A small self-supervised image encoder, trained from scratch: 77898 training examples.
Rows from block 7 of a small self-supervised image encoder, named by matrix and row number. Rows with one number belong to one neuron. Each number is 500 + 50 x the weight over its row's rms, rounded and kept within 0 to 999. All counts start at 0. Numbers have three digits each. After the name is the row's rms in percent of the matrix's.
Before each neuron's rows are labels from the 100 images, of 14976, where the neuron reaches its highest value: "strongest on" is what is common among them; "colour at peak" is the nearest of a few named colours to the mean colour under the peak. Only what is clearly more common there than usual is listed. The data: photos of plants, animals and fungi (iNaturalist). In brackets: how many of the 100.
# fc1: MLP up (model.blocks.7.mlp.fc1.weight, 1280x320), inputs 0-319
# fc2: MLP down (model.blocks.7.mlp.fc2.weight, 320x1280, transposed), outputs 0-319

strongest on: order Lepidoptera (42)
colour at peak: pink (51); white (25)
fc1.162 084:502527515486504488601470542501568509519472504506442516497544525481501462500430499446695499601477451458498479500509506485501459494475475447501508500437502550406462494627489464596466388448558506480505469543548494457515531497489500605512484488501490469551501509470456455501494470569479478489502490526512382512501496530507547510464500427448702486495453583503535585508498572444506387499421492482451474491450529448473479492522463456500256436469530692500567503468407520428492407479480422484403516641423499516533415551483496467398519499534488539372494532513391464434480484471411500496458497506527494491478501435419509508489460511492532447495503416418460419502503532387460546490440503564495495461499467496589516474450495425557500459514477459381495496482477539438493537547502493460423555483571515506537497484558489512370517443580535576499476501457502539443495490416508546484443464549497551496464394474501529470468504500496519503523497538491522460453484496496418485460537
fc2.162 063:501537562505504526543556441494472621571444478479506556534540499465498564488477494507440409556462492500485377474481500502494473493498442520525511600579578544480507466511500527526449490420657577464564503491509460521546501525507503501596536422475494508415506497492498478499521479530507452471470464519599496494490387546468500503575493478481409482459425542483509529492491525543509490509459458541502553441513476489522574525476542491509502500500454514496761484476411567423480573469382534466488468490499561523498441501611502540445463489438410538543486500532501466407509475411506535471489491490552502492505497459492472496544476475499592501489687501501501430435511490427498477512390531507493453451501491470498503479479496386522550380471455431454554436498505500488500498602501524406551326453498506534509543565499535508452544509550583530516457479499487585481223431400489490509497496628549535501481453484499512506492490530506516479499500494542494494546481512521481444490499

strongest on: order Charadriiformes (29); order Pelecaniformes (27)
colour at peak: pink (47); white (31)
fc1.430 088:497508425565493494488496525500572540551501508482453455508458462464500579458406493508575493530486353475510465474509527463499500400471492499508482507523579499503562492569500571499467495491528505518595524455544444521575619493501455570501531492563498491495502497604503521488504470501489497467542457414523473473498373726442587531509494375491627447497508478500471520486503542507484418510499500504496498610601501496528508505536455498501484500500425644525519466500490486492435343511441475497385500642513499415460485504489496425499437527503487494489483496504425470416501484488384504475456494499500510473513497349514495495494418517459499459490528500502491513581500504423488575510484501517501336475534496346502524503391529406496497498479512479429500524503458499499497498525500451412466574493548490442507483462499491492499479466451502500446532503497474560501493505481519508488491498507524477502366513413523492444649498503561729554462489424517443431477483498497411500489529
fc2.430 084:427518502508466440462471461541461543504621555506498501505409487500466523518489505505514526459498552539504452504477505495440579501500519485509502619505504447501534476478480467572499500453445535500509485490490534527499488539482507577458457521544500499481631499484512479615508488503502493510499491487534465459543506500500502521515496491459497506551558484505496443530504418450496462499468555459491413492515496508495573460536445491595499491514500299473720574504484432498499417471498510623525516502463446507533486446458521403588479500452497490498568553500444453470540424460502627504441513505501495422436537509615496498503495494475509473486610468479499471508573502497503455499475540368492480499568495493513532549640505450477525582500485492464469531454437290523498499479503421491503361512502499417509459500367488391497490506476511462431645608500505423444383481460585507498489499495496527740494504504506499518555452507501499479505400485497389492502497450524500470457500

strongest on: class: Aves (85); order Charadriiformes (31); order Pelecaniformes (30); family: Ardeidae (25)
colour at peak: pink (47); white (33)
fc1.453 091:481518433575478491490498552490558529582504501485434466499465482463501621441422494511576497556469360433506480478520525463490482409455467496506455502536547469495537494577502563510480484491523502515551547462543427526550585500504459551497507497530500488491505499586491527491487467496460498465512469413504474463499392682448575533506495363489611449499505483506462517480501536511496422504499500500491494615550504482522501508539459500498443492497409662514567469500489488493423353501479436498390502595501500410478476495490495396500439524506502500490469494502377462408505493494415505489445478501496497491508496333503496501495367508441500419492517502499485504570500499398481568502484503530499377471529496366503523500422524385478494498486521496399476543489437498499501515511500448381480587501545488447530473481498465483496488470448473502456541507429452564491497505471510504473474499513503451502387503403525463361628487506572698545442497426509438441440473497481431496488546
fc2.453 080:438529499542476475469488462499473521499631560510502510505423477521468525569497499505512497418506552599507474500479505496442607467502529508507503615510513459516525480491465399558494501464435530529512493480494530506500501514482510565472461544519526500481636498497513481681515487508503482512499495486537502459540494508499503560520498503456491507578574489505498439535502408477496467501485579470494401487518486515489551431530428500654505492522498324496696522500516449500505444471495516619509529505450466508526499469487531448575492499423499484500621544498436452479526474457506617514450514505501464429449540505674490495497497489492513489488596497491499477505561501493502450501466562363483483495546494490507541544584496418474518614500478495422476539467446352572488478484500396472502382507503505408515460490391499366502498511501515485459632596500506442451358474483586505500484499501489542720496518504499506532584467526504497485500431486506406498504500483519500466468501

strongest on: order Lepidoptera (44)
colour at peak: pink (40); white (37)
fc1.568 069:507504490497496525644481553501607492502508495500460446477472453496500447500399561422694509604494520398487496494503499458518457430495559495502437501425513490525459439591450488569446396501605455505512505495559514503543523514503461520501505499489495470529500505502458499463481475494488499488572500490487483544494497528440513484390501405474660499502499469470532558473503615460430347494397494421482484480478500509460506371495477471497383504494424716497511501512486502462514341489512500487415472697442498495502405495499494421401496507504499507398500500447446466460496495479457501484480571584498468500489568471492492498447494559476586489503500462488445418473500493401501523431402483564465495486499463499508481512414482410451498454488490489420478501457468523446506553573494487418504619452576552497506498497548434507422498439480491455465484503438480607472502493497501544470433499567516499497418454396499477450491496482601534510557499434481515457481491503467489496496500
fc2.568 053:460516520492513383495516504490500510520500478533493495487431490502494634494480497458483471509500469507491410499473502498458484487498454465516491495499509547475515509523438550507499511487635536503537470505495485626580521541504464510526615444496491497484507492494493502517500488541487524530492497496500464539489447494499518503552541682496497529497487539503525496554498522504502470480505362504494396517506505514600762510493410479478543532486533467399676586452503511484467522468514510494540497439470472502502438388479499513511447494496402513476516527542518417477503444354480501493493484502559496403413503504524495474474548482465504402478616420456500483498495472490429456502480510498488504517504498513552538480575481411503501468500484525456377493419453420495513486544535503424491497512515501500504424498495498469509556524510504509509493498500447401460114458486500487514500505558509506497553503533549499524529495493493495574494393514509489477446480447487452500492392

strongest on: class Aves (83)
colour at peak: brown (49)
fc1.473 073:568525512437530417497503475500391498503505406444521516500510514488502500495496490511469435477498420499483468488503565467506502513501487501541527531507642556471537470531502664494492476508496663555499518499558358505502494470499450499458505575432448456466523502576527473552519498522497351499404497450572425498567497500495593491515489496477463440580498510575548503497521492542485485540508518509512501513449508500551706517596501512540452498435399528514497442496447513611499508529333516482465485478507499544476500488513472500554499589497473491505397379526478496408464451500500677503503449498468471449512457432547536477497302526528496498454529501474490510397505545386415498617384504486521432460509518323493486513500489468474504508499437402498522504512514499503497476527501548501491480530390476489525486504526517494502567473518575520446503484500488512511504456409498511552465468499528510545498473495613538499492531505498678511491495505532486503499440497428439436463495
fc2.473 088:490603500584509511515545501456499497300492490440497506516508486477471417437500658497677506391500498491499510515364467540505448357396499502509488501486493534503496553499499498645507504501568479495501503488511506454479502646490507486500519496493506513497542494480495517434464520545443503412483501523392514505501559505474498501507501486493577501595451503456511500496505738501496509452492501527457512482499497509409483391389519492503521505494509497548666442532557498450508510501528487476490500511506501395670483479499523543460408392499500539419501569502515465505540515509510500513510500646542497519521600501486490503450503493408543500514505503526519493491523489530529495493498474564439473501493487566500570503390497489502485493439490505491415399500503534495539663466520429464424471496499536535444499442501503572502485505499466526564591446490368502516515482500492500473501501494506506496497501467543478360481506489540502386616526499488420498507503525431499540517497

strongest on: class Aves (86); order Accipitriformes (25)
colour at peak: brown (55)
fc1.475 090:550517461487531443508463503475419505499518501461506498497503554493510493500487502450510406420499444563501417500469513501462481498501418408508469594457475477471455480523483531566451426489604555510502416491582476492497545563503422576502536501465605480501546490507369519503608461502495425496424488457507457469606456504446504500516487508445522465588502494453496543502511634522500461512442532525498492492481499506487537444528416490596507503465496552461632477463332491456425513471385484503382553493471488479482490478409492475473501495496444598453412522483395470352450489470500632572492498529603501401469632381477488511485327502501507488484572491487452500487542494401497538469399503520493452429573517336493503499500483421523416600522504395423487604583595556484527539498493477483505505506465503410509498396529446484459497503488496497464498455502498496514472472424493496494442488511495500564505509485546550504498506473521559514550506504483442374483494461496414495477493
fc2.475 117:511478467514487487549500499503465534508592518442493583521508515445612495498496509602494489504475508508509493482538500509499530492412489440501473469499513488507505566441503491490453506512689390497510554499369444445505499436491550501457432601447550537479488493522496486442456501502547475489488468530395517411560506511503420578534436473421475446567515426532315504530498472507548574495497496555488450423496477401542364506499492513470482458500528351531292443491532517500512441415489465506528596487500527467503478501461394515500544590499558558514470478500479496500541497533521472456355510606499509512521525516468531521537451486474577531499450525527578485430504525513498485519510533372489506454486423436463517500555581498494483504499485444485504477494551566557495502637570529478478423523421427508548501471604534509507544536514504501521482575486478436521518421493496518398531523660481368556500512448414437389493545507503446474496529503502505498407526454581509494436542

strongest on: order Charadriiformes (33); order Pelecaniformes (25); family: Laridae (25)
colour at peak: pink (48); white (39)
fc1.76 100:479548349530408434500500518498522600645501497499465457470432504438519621442463502499564491542463420395493445483548512497453501462430464469502454495530516457497502463589500524605496497497534481505527514464513413521506514568549469649453481497547576510457504500529426567505416452475461503485506470420472489425499437599491513505481475346477606399488517454507425503488500538475538487486477485465481474553501508411492487493540437514460455460470478586520561483476498477505446386488444367539433496533473502346504456479441490412510425501509504612481455500497398440454534454468461497506449463522466465451489507391496526648480422505418525447503510498487473496531505486482390504492493594507470406483555506386492501497463540449457495550456540500444428526423479492499580575514511495384465530465503475457570401480501462492507499445452428477470535524415423481468500501499534517483499524519466409521447499388509414387542490486561552510427500435459473492454465492464425434460498
fc2.76 067:508508407500481501508499444501465540440648538501506500525499485571495526600535519505512515390560577720538513462440507496481591479504573488501476575520567477572515486549466377487484530552511503605502498484508574415501581497501497495505484546485541501443544503513518551529468460481534494544502501394490576502500470543387487519543534540490478533632594471431501516530498495475482453473497552500518437497506462653490510450461503522569586581521444396507579509500585497487532512487502588621496470575419521484498573470462538500565520503382508497493618496435502515512502533549547539489507536529528403513516559484567405479525490486509545566486503517528565546492509489496571457465503497420485484520499483493475510529623436478566531626501494547492490494591474442514503493475438497485526446491516506507486506509444478429578479552451514468498589503499500490446369462528502485500480514513485508700368623528434368547551504520541520499509440415506453448523549506527542457505496

strongest on: order Lepidoptera (38)
colour at peak: pink (42); white (35)
fc1.547 062:511503490499504575558489572524646478499499503501495480501481462507497455500435524440757518628478493405498500500504490478527428426489535529501470501428537499519464442633469499553409398498552481504517505496579508518510550493499473512507501498488484487509501508494491498486470432502491500439602500457497489529502496538465554501372499364464754500502511488503562513492503605428428391493440500432499490492495506511499481413490494457503427503490410681487547500505481508456519363496502501494437475683450498500486453521515500415430499507532502486420498495476397472471499496479422502485489509540500423501502535390486476481432448556475534493493502439490466444481499496427504499459395477540492464483496429500539497512459499404482513483499493495455491499470455501479500576583492488450403610513650542512499505499520468507462491469500501482472496508437496657491504500491497547493491495549529496497338470444509482454489491484572528501536500442500533482488488503483441498498511
fc2.547 055:486511520495505485497497495485454567512495474503498501459461501493499583484500502484506446510483483500451418507472497502482468478482466414515494505499484513478496490514381533538499500469613526489500486497499482585665502583501502503522660396497497500490522490491467496501493486539497505494499497501480491509495499500500404477529505565483501513500479535502516500507500521501502475485498505488493428501491504497618676504488445478524510507481550402338679525458500505484477506456504502489503498481472483505503436418506497457496482496460434516492508526517511429489511453391491530498488491515530489423375508501539493503488574470487564401490691484477497475491499491492448416498429499500491505483514498521541517485555487455500498471498489506462444493417441378485531515532541501482494431506503505500498463498498493488481541496461502506510493499482465475429009475480505497502501506576504516503508502542551500508583498498498487524494405513504492414443481471489474484469427

strongest on: order Lepidoptera (46)
colour at peak: pink (55)
fc1.619 064:501504498487495488595496613503619491501481488511459500494501498490503434503447507445773514581500462414501501481515500483505462487473509467497491500439511503500425466648482453595439423489576435473502510519515501486503521494491494590510501489487488499515500500483418477495464489518487497500510502503501443517500511512478532504464499401480697500493451506470541569485516633426497373501413487430468488455433506502465500411511483473500349449453471675496602506495458508420500331447500464471425490727460501516514472536478500489398512505510509506375495502500367485492498499492384500484479499495507483501494502469461503498462482513483533498501502443453481443493501531431495517446439498573486501491499390499531498490475483444517500472500478497402486491455468578421487530587518492453444634509593562504506489493548490508388582480499515505477481500493498575447500487474489520504420484602501498497496413492496479454477503496584502507540499504487508431489466501474438488490531
fc2.619 058:498511513494502531497512512483483536551445465528491507504521501487492635494478496476367408541482439496479389517477495502500459473490407522528491522532513553479503481509475581505493487435728549486550483487500443608602504541503503501572622306501493502485517498481498489525518481549504471473492495491550472504486327538503510501547554565494396486493439518496520500501499550521506478486488396527490525503534505484561668511484509497512512513504470505459603484445439515483418543468444510464499467445437488492498454464553500531459469492499361512499507520555507398441491456362483557505481473504588474478433499473493486434497495478498562455487633502461487441488512482441418486500415501506488469472506502479536541479463497399498507440491462487446511490460509501465517504597506502388494412508502501506563497508494510481477553492526505519506478497492474536460119459448502498506502502580530523504521494472555529508500497504494500554482503505519497504498502480493399443483492

strongest on: phylum Arthropoda (72); class Insecta (71)
colour at peak: brown (67)
fc1.291 067:486516499439493437497532505502485499506501340514508477506500585495539481501514517502470507499495451503421502417491491488385503611502489506479515519548566450344490475512502609503456497481495617367498561508508449470495438499492505556480437557512501444386505498491496499514486504494318500534403511423525411488503456360503423506510488493532505498501494482537535485479498497462509500500496492406507512469418526494512603500530515494495494421367357498413526451458358499484500565455411425501509403466483503589465572493441536486468501508496504497497454416534500502501507511531502557468538441499503455500514499503495531511499370500446499497400552498480465524504505576471494470500437698495503502482500463380494509364506541525513513461491486500501500487481488493469499500483500565500500548495422499532501508511480503459493438499498568580360503498494501497349493445410505492556496490504528496499562436501511429493499506404468500568500502502493499412504295505379502403502512
fc2.291 092:478534509533500470476505487500491500503481501493501507423505491511499483282441502505638483465440473508452461538499499500502494498497482422501478516431401510500496503555450550582499504493517501491530465476499484473485483634495365523488522473518504512534528502494500572403491495547558494499492468511364495501504506498471503391533442500396694503452474600436488493504512506497469409476503503461503419582514512521499520504509365402502515474501511602436668535503495504466486366505496630505506504524622463499521318492499500420517405499555380499418496492550491447471495476420491501471426522508520588477491496467495441513432595502493474483508596444497501503541559475499519510502497504666496476500499506581541438500528498400489507511504527466486504387506348496492532514393506492496483499525497488502413513450465418578464500561486555525503501491602504541504504505490512505496511466427513501504497532534604507503500499501501582429496505502500472461479480409501483623495457

strongest on: class Aves (91); order Accipitriformes (31); family: Accipitridae (25)
colour at peak: brown (55); black (31)
fc1.377 098:491509487511446504538410500497464500501538483462501504488459494476587489482449473501555427443499463471477500487491483498505492349396477474490486590446498438496447482580426539562500510493510560500490457440572425493499494569497506589437558551462499522515613498480476461499481455542493423423449428509504501409595531583508498486473445494444525425605511475536493503461606497501505496460454540488362417466483503470520577466606479499591515491506500494457594500408481433530434502422500454466451516500361420479501474384426378426470482505500484530487503495591483453487479418476498605545457505519478421487434471413484524556493503488460501431526606496459429430432590418464432454481486510528467399462554483467488552601495521480375421532452514439480370535430500536524502499530539346502497481526430455410502381419541498485497522466453439442492512505408450491500491486501478531505484453498462406542499492410600514451446470538462584534486522525458506506418536490502492425440510
fc2.377 104:455397498600469500524497517551503500547500486466532422506447547497528512529409538494515516644495494478489500501523420596488475499522478608440477467475515510483459500476510541464449473389469598473528499496499500527474488466386520494497499504553595555491504500454399504440498466434397556494504357500644510505508509495490557485428528367441482504446492393497335362483490497433553505467477490371476548456434521496492557359489542471460424503472493503405445549585505521480501398478530463524502483499496519497565470584502497384500477443480536517479493560397504473462516500474539489476504565523510569513456563498443492644486484459450507509596449438507498470496500487510494483415450499291491427470515505500489424412493501417434539506499501479468475495448449478490474625530505519491541509466493498536534499587504471498434511427461461501433479514509512486456564496500559526432581532551437529496393385465495483463502445531560572456506574469436519500496491506468482446465541

strongest on: class Aves (93); phylum Chordata (93); order Accipitriformes (31); family: Accipitridae (27)
colour at peak: brown (49)
fc1.16 098:635500486503502526508335491491435507498509474506516557480502593505533494502487496465504408419499449501491493498497490504506460408465462478476436580374487472492417416513501537555498501488542534521438338469617413492497536611505473605489545541477596500524541498484358497507535464532478389481435476484502483489582493501490504491505494503314515483605504456490500503436551568487500450509489544503478406486445527496484543424532471507574507510468498509493559499490397469479492503474501494502403557469427383384502496497471466465476516495488432579457499498442482351485419467445499629526403541541536476475410529461485498548472425490502531491514574500491390502464542487457482476437400518511500419384579502401498523521437481460497471509509522450476486572497566589505525542508510444496500497498371470419503462426546448475499548454460465408495484474499498503499493498496477518497472486503484479609517505376578519500498512543502552523501564534496495455372549450469417474432500
fc2.16 099:453495369596468504642496506511494493506524506482523484516466507501582431580502496490495467534512503505498526496519401485480503481506466513408469500524518488540442489447475482445429509507553481517609527488469430485529488407452536500444529533488608533472497502509404505492451484405450609503531384439470606518544453506492437535457526437536463459473517388507319507494476474443549537487364514466472524451498487514581490368495570560492489521499517455449326507502585512446504467435606471536495467503437571470513518491445483423501483551472547531495547496439514575548499547546562493420516533521512473564499547459463515598496514485437598535532459501546574444495497478496560461366545520347414447520506491455443492433511517535490509518492503552490458492409486501474488566628519509480532471502432386516531481499525509455538539475474432469407493531480472467546503487582544590459551531630510455504419462479436455499497484490664493472487529397422527513523531508496509464511524

strongest on: order Charadriiformes (38); family: Laridae (28)
colour at peak: pink (41)
fc1.351 083:470528404568473522464495499318538599496453476558422529501505500445480517500502500509529491490499421521509489551489480533441370467476345514510427496517500531509468511525505532513498497429467521483484349487549477546446735504501523544483503479644499509468530497428494510502480355519457493494457497464550512462488441500555493550575504499499511486501423504480403439502532450591518433434496527568490482536617606494459478518508503520574572498510476575659609442497506438507380530498491485492498495532477415328501515459485511540397421441567399500515508533466511500502450500473376512621492494498493487500497469496441483510521462437453486508513500526525504447615512446441497483490533490500448477480500561459543621507417446498476415501452523501482514499530540500485500517462482423432499558531529477385500431410393498414506476495488475522465480468452502495495499590512534496499576421452461497499502492429534524489531565528473524572447528511530501516498503500497424465497509
fc2.351 098:506508501491394381404560458492477459468494504498502510535486537445423481511568500559492490487530500354573488484501510495505597523491539494520553541626515470562551461506559474546534562496355502498497525511527494519495438506593546502473493440708477504498513554493500481485512482435504452567461526554505525488497510537497511479501500460594512462494471463500549519466499494507495491582444497504485540462475505511484516508500543628496423426534541491526650493599586421527539488530484390505497489430431538513493558498503512512498504503543646521563490498478448570503466544658501526538540497492496350504512494521608548507587461465549436497508478571509497510498509608490409406498460499500480496483497562538489516562534503504510498494403501497510488540434532430432548501318475522532496489422506478499438488579408520489508462462504502459427552526412504459500495569503497495502496499354503540531500415514476504490497545575428503418479503434451502520570507536501507280466514

strongest on: order Charadriiformes (36); family: Laridae (26)
colour at peak: pink (57)
fc1.686 080:502498331554483588489497540412582567554459476563460496500501498478474577500496487499512499523500417508505500489506494499452370437491394516499436494514554528520480503598457562516490494492494501498534459406596433518497735501493513638497506479597497505459500490496500511500490336470458502474486494376570502493497327588504496541538511472503578499500498474479411469503523492523498469508499502525501502535654527499500472504517501518501566555533378717556583437499511479512403497497501498497496418586462497356427499475477486526470397486504474494501500502497523500503504500487396504504498493498493497502501489340452493501501450498471494502502501509559501471595501466433522486494537495492412406499498502403501634518400495500463474502461501511462499488502500490473494509497485494438491629504544485445525483441446491411501469498492463490373500501471500534527500499513570495492510497496504383499465494425492470493582522497499552624420500491516496449499478501461465493501478
fc2.686 118:501503508496379359460480469509489500487494500503505490499427498480409498497516502521534496449521560335511425479502500499505564519500493387512516535524451412486498419498520535581545495402430610476485495476540489588501447560528510501499506288737454501501501507436499483501500489501507495503484491501507498403500509502499496428493492493538530474493490504501532505474509499496498473571479513472444525487486500493500551467509510541558460382515513493447668503500481293507499500499498386498508498426404497504509500490523510428495501507545500500538489583470462507482504510496502544551478505501498461491419501513582499502607477505517497423502565510481446467507561528492410453496426450551508498497495501585516520523501498500469518481464518485509506527368509359456555502428500400489506440473498511492458466534452479500484455453447421446424621504406527499488326570481529502505493493394515544517506393505511508519500467535504503374507505491443491504524499495511502294495498

strongest on: order Charadriiformes (29); order Pelecaniformes (28)
colour at peak: pink (53)
fc1.684 082:521501429534496581489496523507601620595489468541500413498498489500504531496462508494533495547499422488494500490522508483494415441497479600497440497498647522514499500632489610511493492496500485508550522425568453506535717496500495637500505502513497496459499495520501511489499394486433506468502488362557490498495312581462525550478525404499595497496514489517487498491506499495463473501504503483511507520655494498519503495503521498492500525517334694502526428504499509508405462503500500500462418594501502417443497495493476478490443516502491499494490462498500488498499499497383503466498490501494468501522501329400504513484373565461498479500501482520499498516484488395507501507500501501490356499500500292505525504392505488480500498437503500494486494499494499498499507518483502424505588507576494505526509490499497460499491485501436479369453507451429603507497494500501497501500502514519412500428502375501383465565501470523613584469500466500497468495486500458439511500489
fc2.684 113:483501516495431338489483472571480509509490541500506495497392455497408501495504515517520495425504605457494419506506502496505592526531489325524522507502432397472499452492502522548528506424484562488497480500490496575573448508502498498507522300686461490512501502488513490512498498517520504505494478500515480421499526491500450492501454517506514491474493507504511503520518502499452480540498532440502500517494500484502519440516483502533506368524539419397646582480416301501490503496501488529549526448499487509557496498510520361521497504551473492509500605485489481478503497455502533500475503515497514468357510525628492480537513510505509484499635490483450489574511506493452499490474407523519500502472488559541499516598487489488535467502499477513514526402469295487543505495502369494510409505504517474485486505449476499477444493395485458443656500500573490491281498472612509508496489485525522522500457556545557573560415499492498387527445501474472464502493478540505429496487

strongest on: class Aves (91); order Charadriiformes (36)
colour at peak: pink (36)
fc1.477 101:460538392587484510475500500457545569497502484516490372501418500489497577465401529508513459490419423476501361480496523505468466501490443510508392502571572509500522526521530565491508395483499514502573521459517442526510610494529501520486503493633517487396518497529496605498501455471372500474489462436544495448495358541476549572516501442500573451502500490464509502482491495524503470532503482491499500553609535493504512508535493506474501501498419616535511418495477497581401488535378327547464499601505493382471500535500531407482376498518449502546502487473465490419487499482463506500457482499475488489541490406522506499507346486451497460495506499507494511580489503444495556515497506551510369439528536299507539489377483454501514511436569498466513530476474481507511498490475497421502542497545497470497451495414500454538457400498465503432550499462385585468497596490518485525497494479509505522490503406501475453606481477518662548458500405546456501498449495495381492497560
fc2.477 106:490516448500493485466535484493502501501578487503468518515497489498419503582516510509506502469537506554597501502433508493498547509502508502529517537598518514558517538505492427511496519486440511563531458493494501505495567496498508505498445491644521455484645556491526495599531479475498433567485507462520500482585497567473625552557500492519500494585522462481494452661503492509473459453497518560523438503554534511465494494493476549514480506538495456608606533497539416552474496534409501660501561516462441439500535451492556507555494484498505500499541570516451447401499522494442645566503492548516454401500537513592492486567424477500506502490501516493504514561549531478440461498500487382483449504617623486514625619526489370497515722481487515470452494482436433558511502359491462448484474494510472476474454462334506443578398574487523511475621535475501435494487509450663508490499496414500536636446511519501502523532497558495511507495500493497483500505497453495458423434503

strongest on: phylum Arthropoda (65)
colour at peak: brown (75)
fc1.197 060:510504506487502327445500373500369499499592500499576460495486548499481506497500494499484505424499535500496501501412515502400558540500512480511491498503414439433504501456505465497512501510490611526494499499452502477513461491495478497461540523503497467499505432498451501498515502495488444527374503496496493455760423458525494457494495526505450508630518498503488472498543487500541499501521624433501501502426500503567648502671497502634516499489600485401500498502480443502500560524509500498542501395500433498507500496380517448583500499497500491491502531531510500508505501510561820501502466500513505499490505513498539480488485500469499496487563481498499525524542550507504500513503489456505502505602498502492479469509476502510477540510479507506477562517506450505499491476446510497566413500331442490614493460442475464506478499473484542466681503494500365467496473498505422499502505497498495491539507514502500523554500499428492465492489501499338447437485375503503509504499
fc2.197 085:496637491529509498500479505487503664500465515504453514495524502495469516477510483502630444322505498433507495394488463525494495494387463501490486499482513508496473506509436500664498527497609438499477520500503499262499500637499552494518500480504601518503527442492484505450481495542500495492486455563487504503402508480504432494509498474395572546493488532474489498502498585500560486495510455504464476501456504507491445508495475440455582507458508502520730493497548502434501507466562512494275509622495467500604430493451504509466499472390505547393505502545495504511519506493499477516448547500546495497506503492497490593442511465476506504517498525610509460498509497616497494497496503505463504469501402549428514491506498504542533500498500505390487361489499484500501532485574498528369517543502508522500500486496498498459494557500504537503526495487466533492445483530517403405535527515472506495493511505528499473558534501514486508493455490509304318461519495514497509442500

strongest on: phylum Arthropoda (60)
colour at peak: brown (70)
fc1.267 061:511503511510338452497499468501432499504543425499626438477428502502536501454481502482492499461509578382474494499499543502531502498490558480501494534485484401431536387505482507499512477414496516455502498465501497500527373492500497502499529723507466511484551500498495510479500498499466502501513498511439498492558498451492450459343502504500462500622462498499520497491503498462486498517498586299517499450420488438590668471531499467500393336491499513351500488499495490502499490486501495501526349322488491496556492559492490364555522560501492499487495531486500492500502486498602667475498501499445492495455496518477492500486486515499497494480557475376464497505503504500482454500475513501501496500522449525451344497493493497463525453530508500498501512414482486444499499488474513490696490459496501509499498547492478496492483492498419495484513526503500474349497500482504481513501498501613513495527317497447420499525501481438503503497506447424450467495437465474502494500498
fc2.267 076:455712501636492497530514494465502534491497503487500512559500469487490480490508448533602479403496501459542582493496438504488506447477502485479485509523476463491488502505510498720503507500495509491486491359552557264491496560412539498471600515506521572484507484489489502495402497500500540339483411502508568482558501481503371480508459462488550551512434505483500422502509499492532516501496536502518499486499419527506507500546501445581557473494494486520804439522485473491579592505496535495381427566509472498534497496489500493500460447451497527499497481526495588561504504525505587513487493445461438483502471485495493588435492442498542501539615500586500423556609500553562478498496487564469496493493442526430501583365518583450502500464508506426502352494485495494447496497511423557474500534446498440499465500492493502485497505494498497494557473483488499496519500524500499433555494502497501427497513367504479392521500491511500559488505489462495485510499520512502507492495

strongest on: class Aves (84); order Charadriiformes (40); family: Laridae (30)
colour at peak: pink (44)
fc1.278 085:499499384550481516491498501356573572552473473583436505508500497461488613500499467503501499494499424517508498523495487507414378498487328506505448482524502521505450506571502532518497484466453517479496378481579472552467740502504520578501503480684498504451503493450493502502480339503421499484480498406570504480490381520556499542563515494505570495501465500471400455514530472544504398504497512526494500557633590500464443499516502520530565521515441618619581435500507446521336533500490483492495493543477475303447499500450507535381404457545407497509508520493538500501496500500353508557498502499494484511497487430453505502511438478475487504507501522516500498631506511438529493490530483502418449491500528462555634498443482500480432499457507503493517490534540501474498513478469494417501591497521483454501472429382497403502466493497478519414500467465500506499499515540566495499546487481489465499501486469541498490543554500490529586405511493511499514500477502480453468499500
fc2.278 119:492528503497370418397492438502474482472491503496507500546466512452377475500541500532559482480552507355558470490501501499506556521491491484508535537549491465517515438517540496586573521450361591483494501501558486548502471554568545501482503336737464504500506528434497496487501485462504470513480488513507502445513505536500501469493497446519562463493491490496542511459502501497490487560454505500445542476480503498502566501501556586514446446531513497503666493545522311505504498508496385498489472422395507503499530487503518491495504505579566503532483556484465535499495517575499552566500504500496381498498500503576507507587457453531472445508500538489493497501523560486412429500453499527495496480473525583496562539499503501492505495411506489490494516408529391451569525321491461509501476466497499487399470563399498497495409435483430452407561519376501498504445584495500497499501494312522540530488418500502501485501512561460509394488508477452502511541502515504498269456502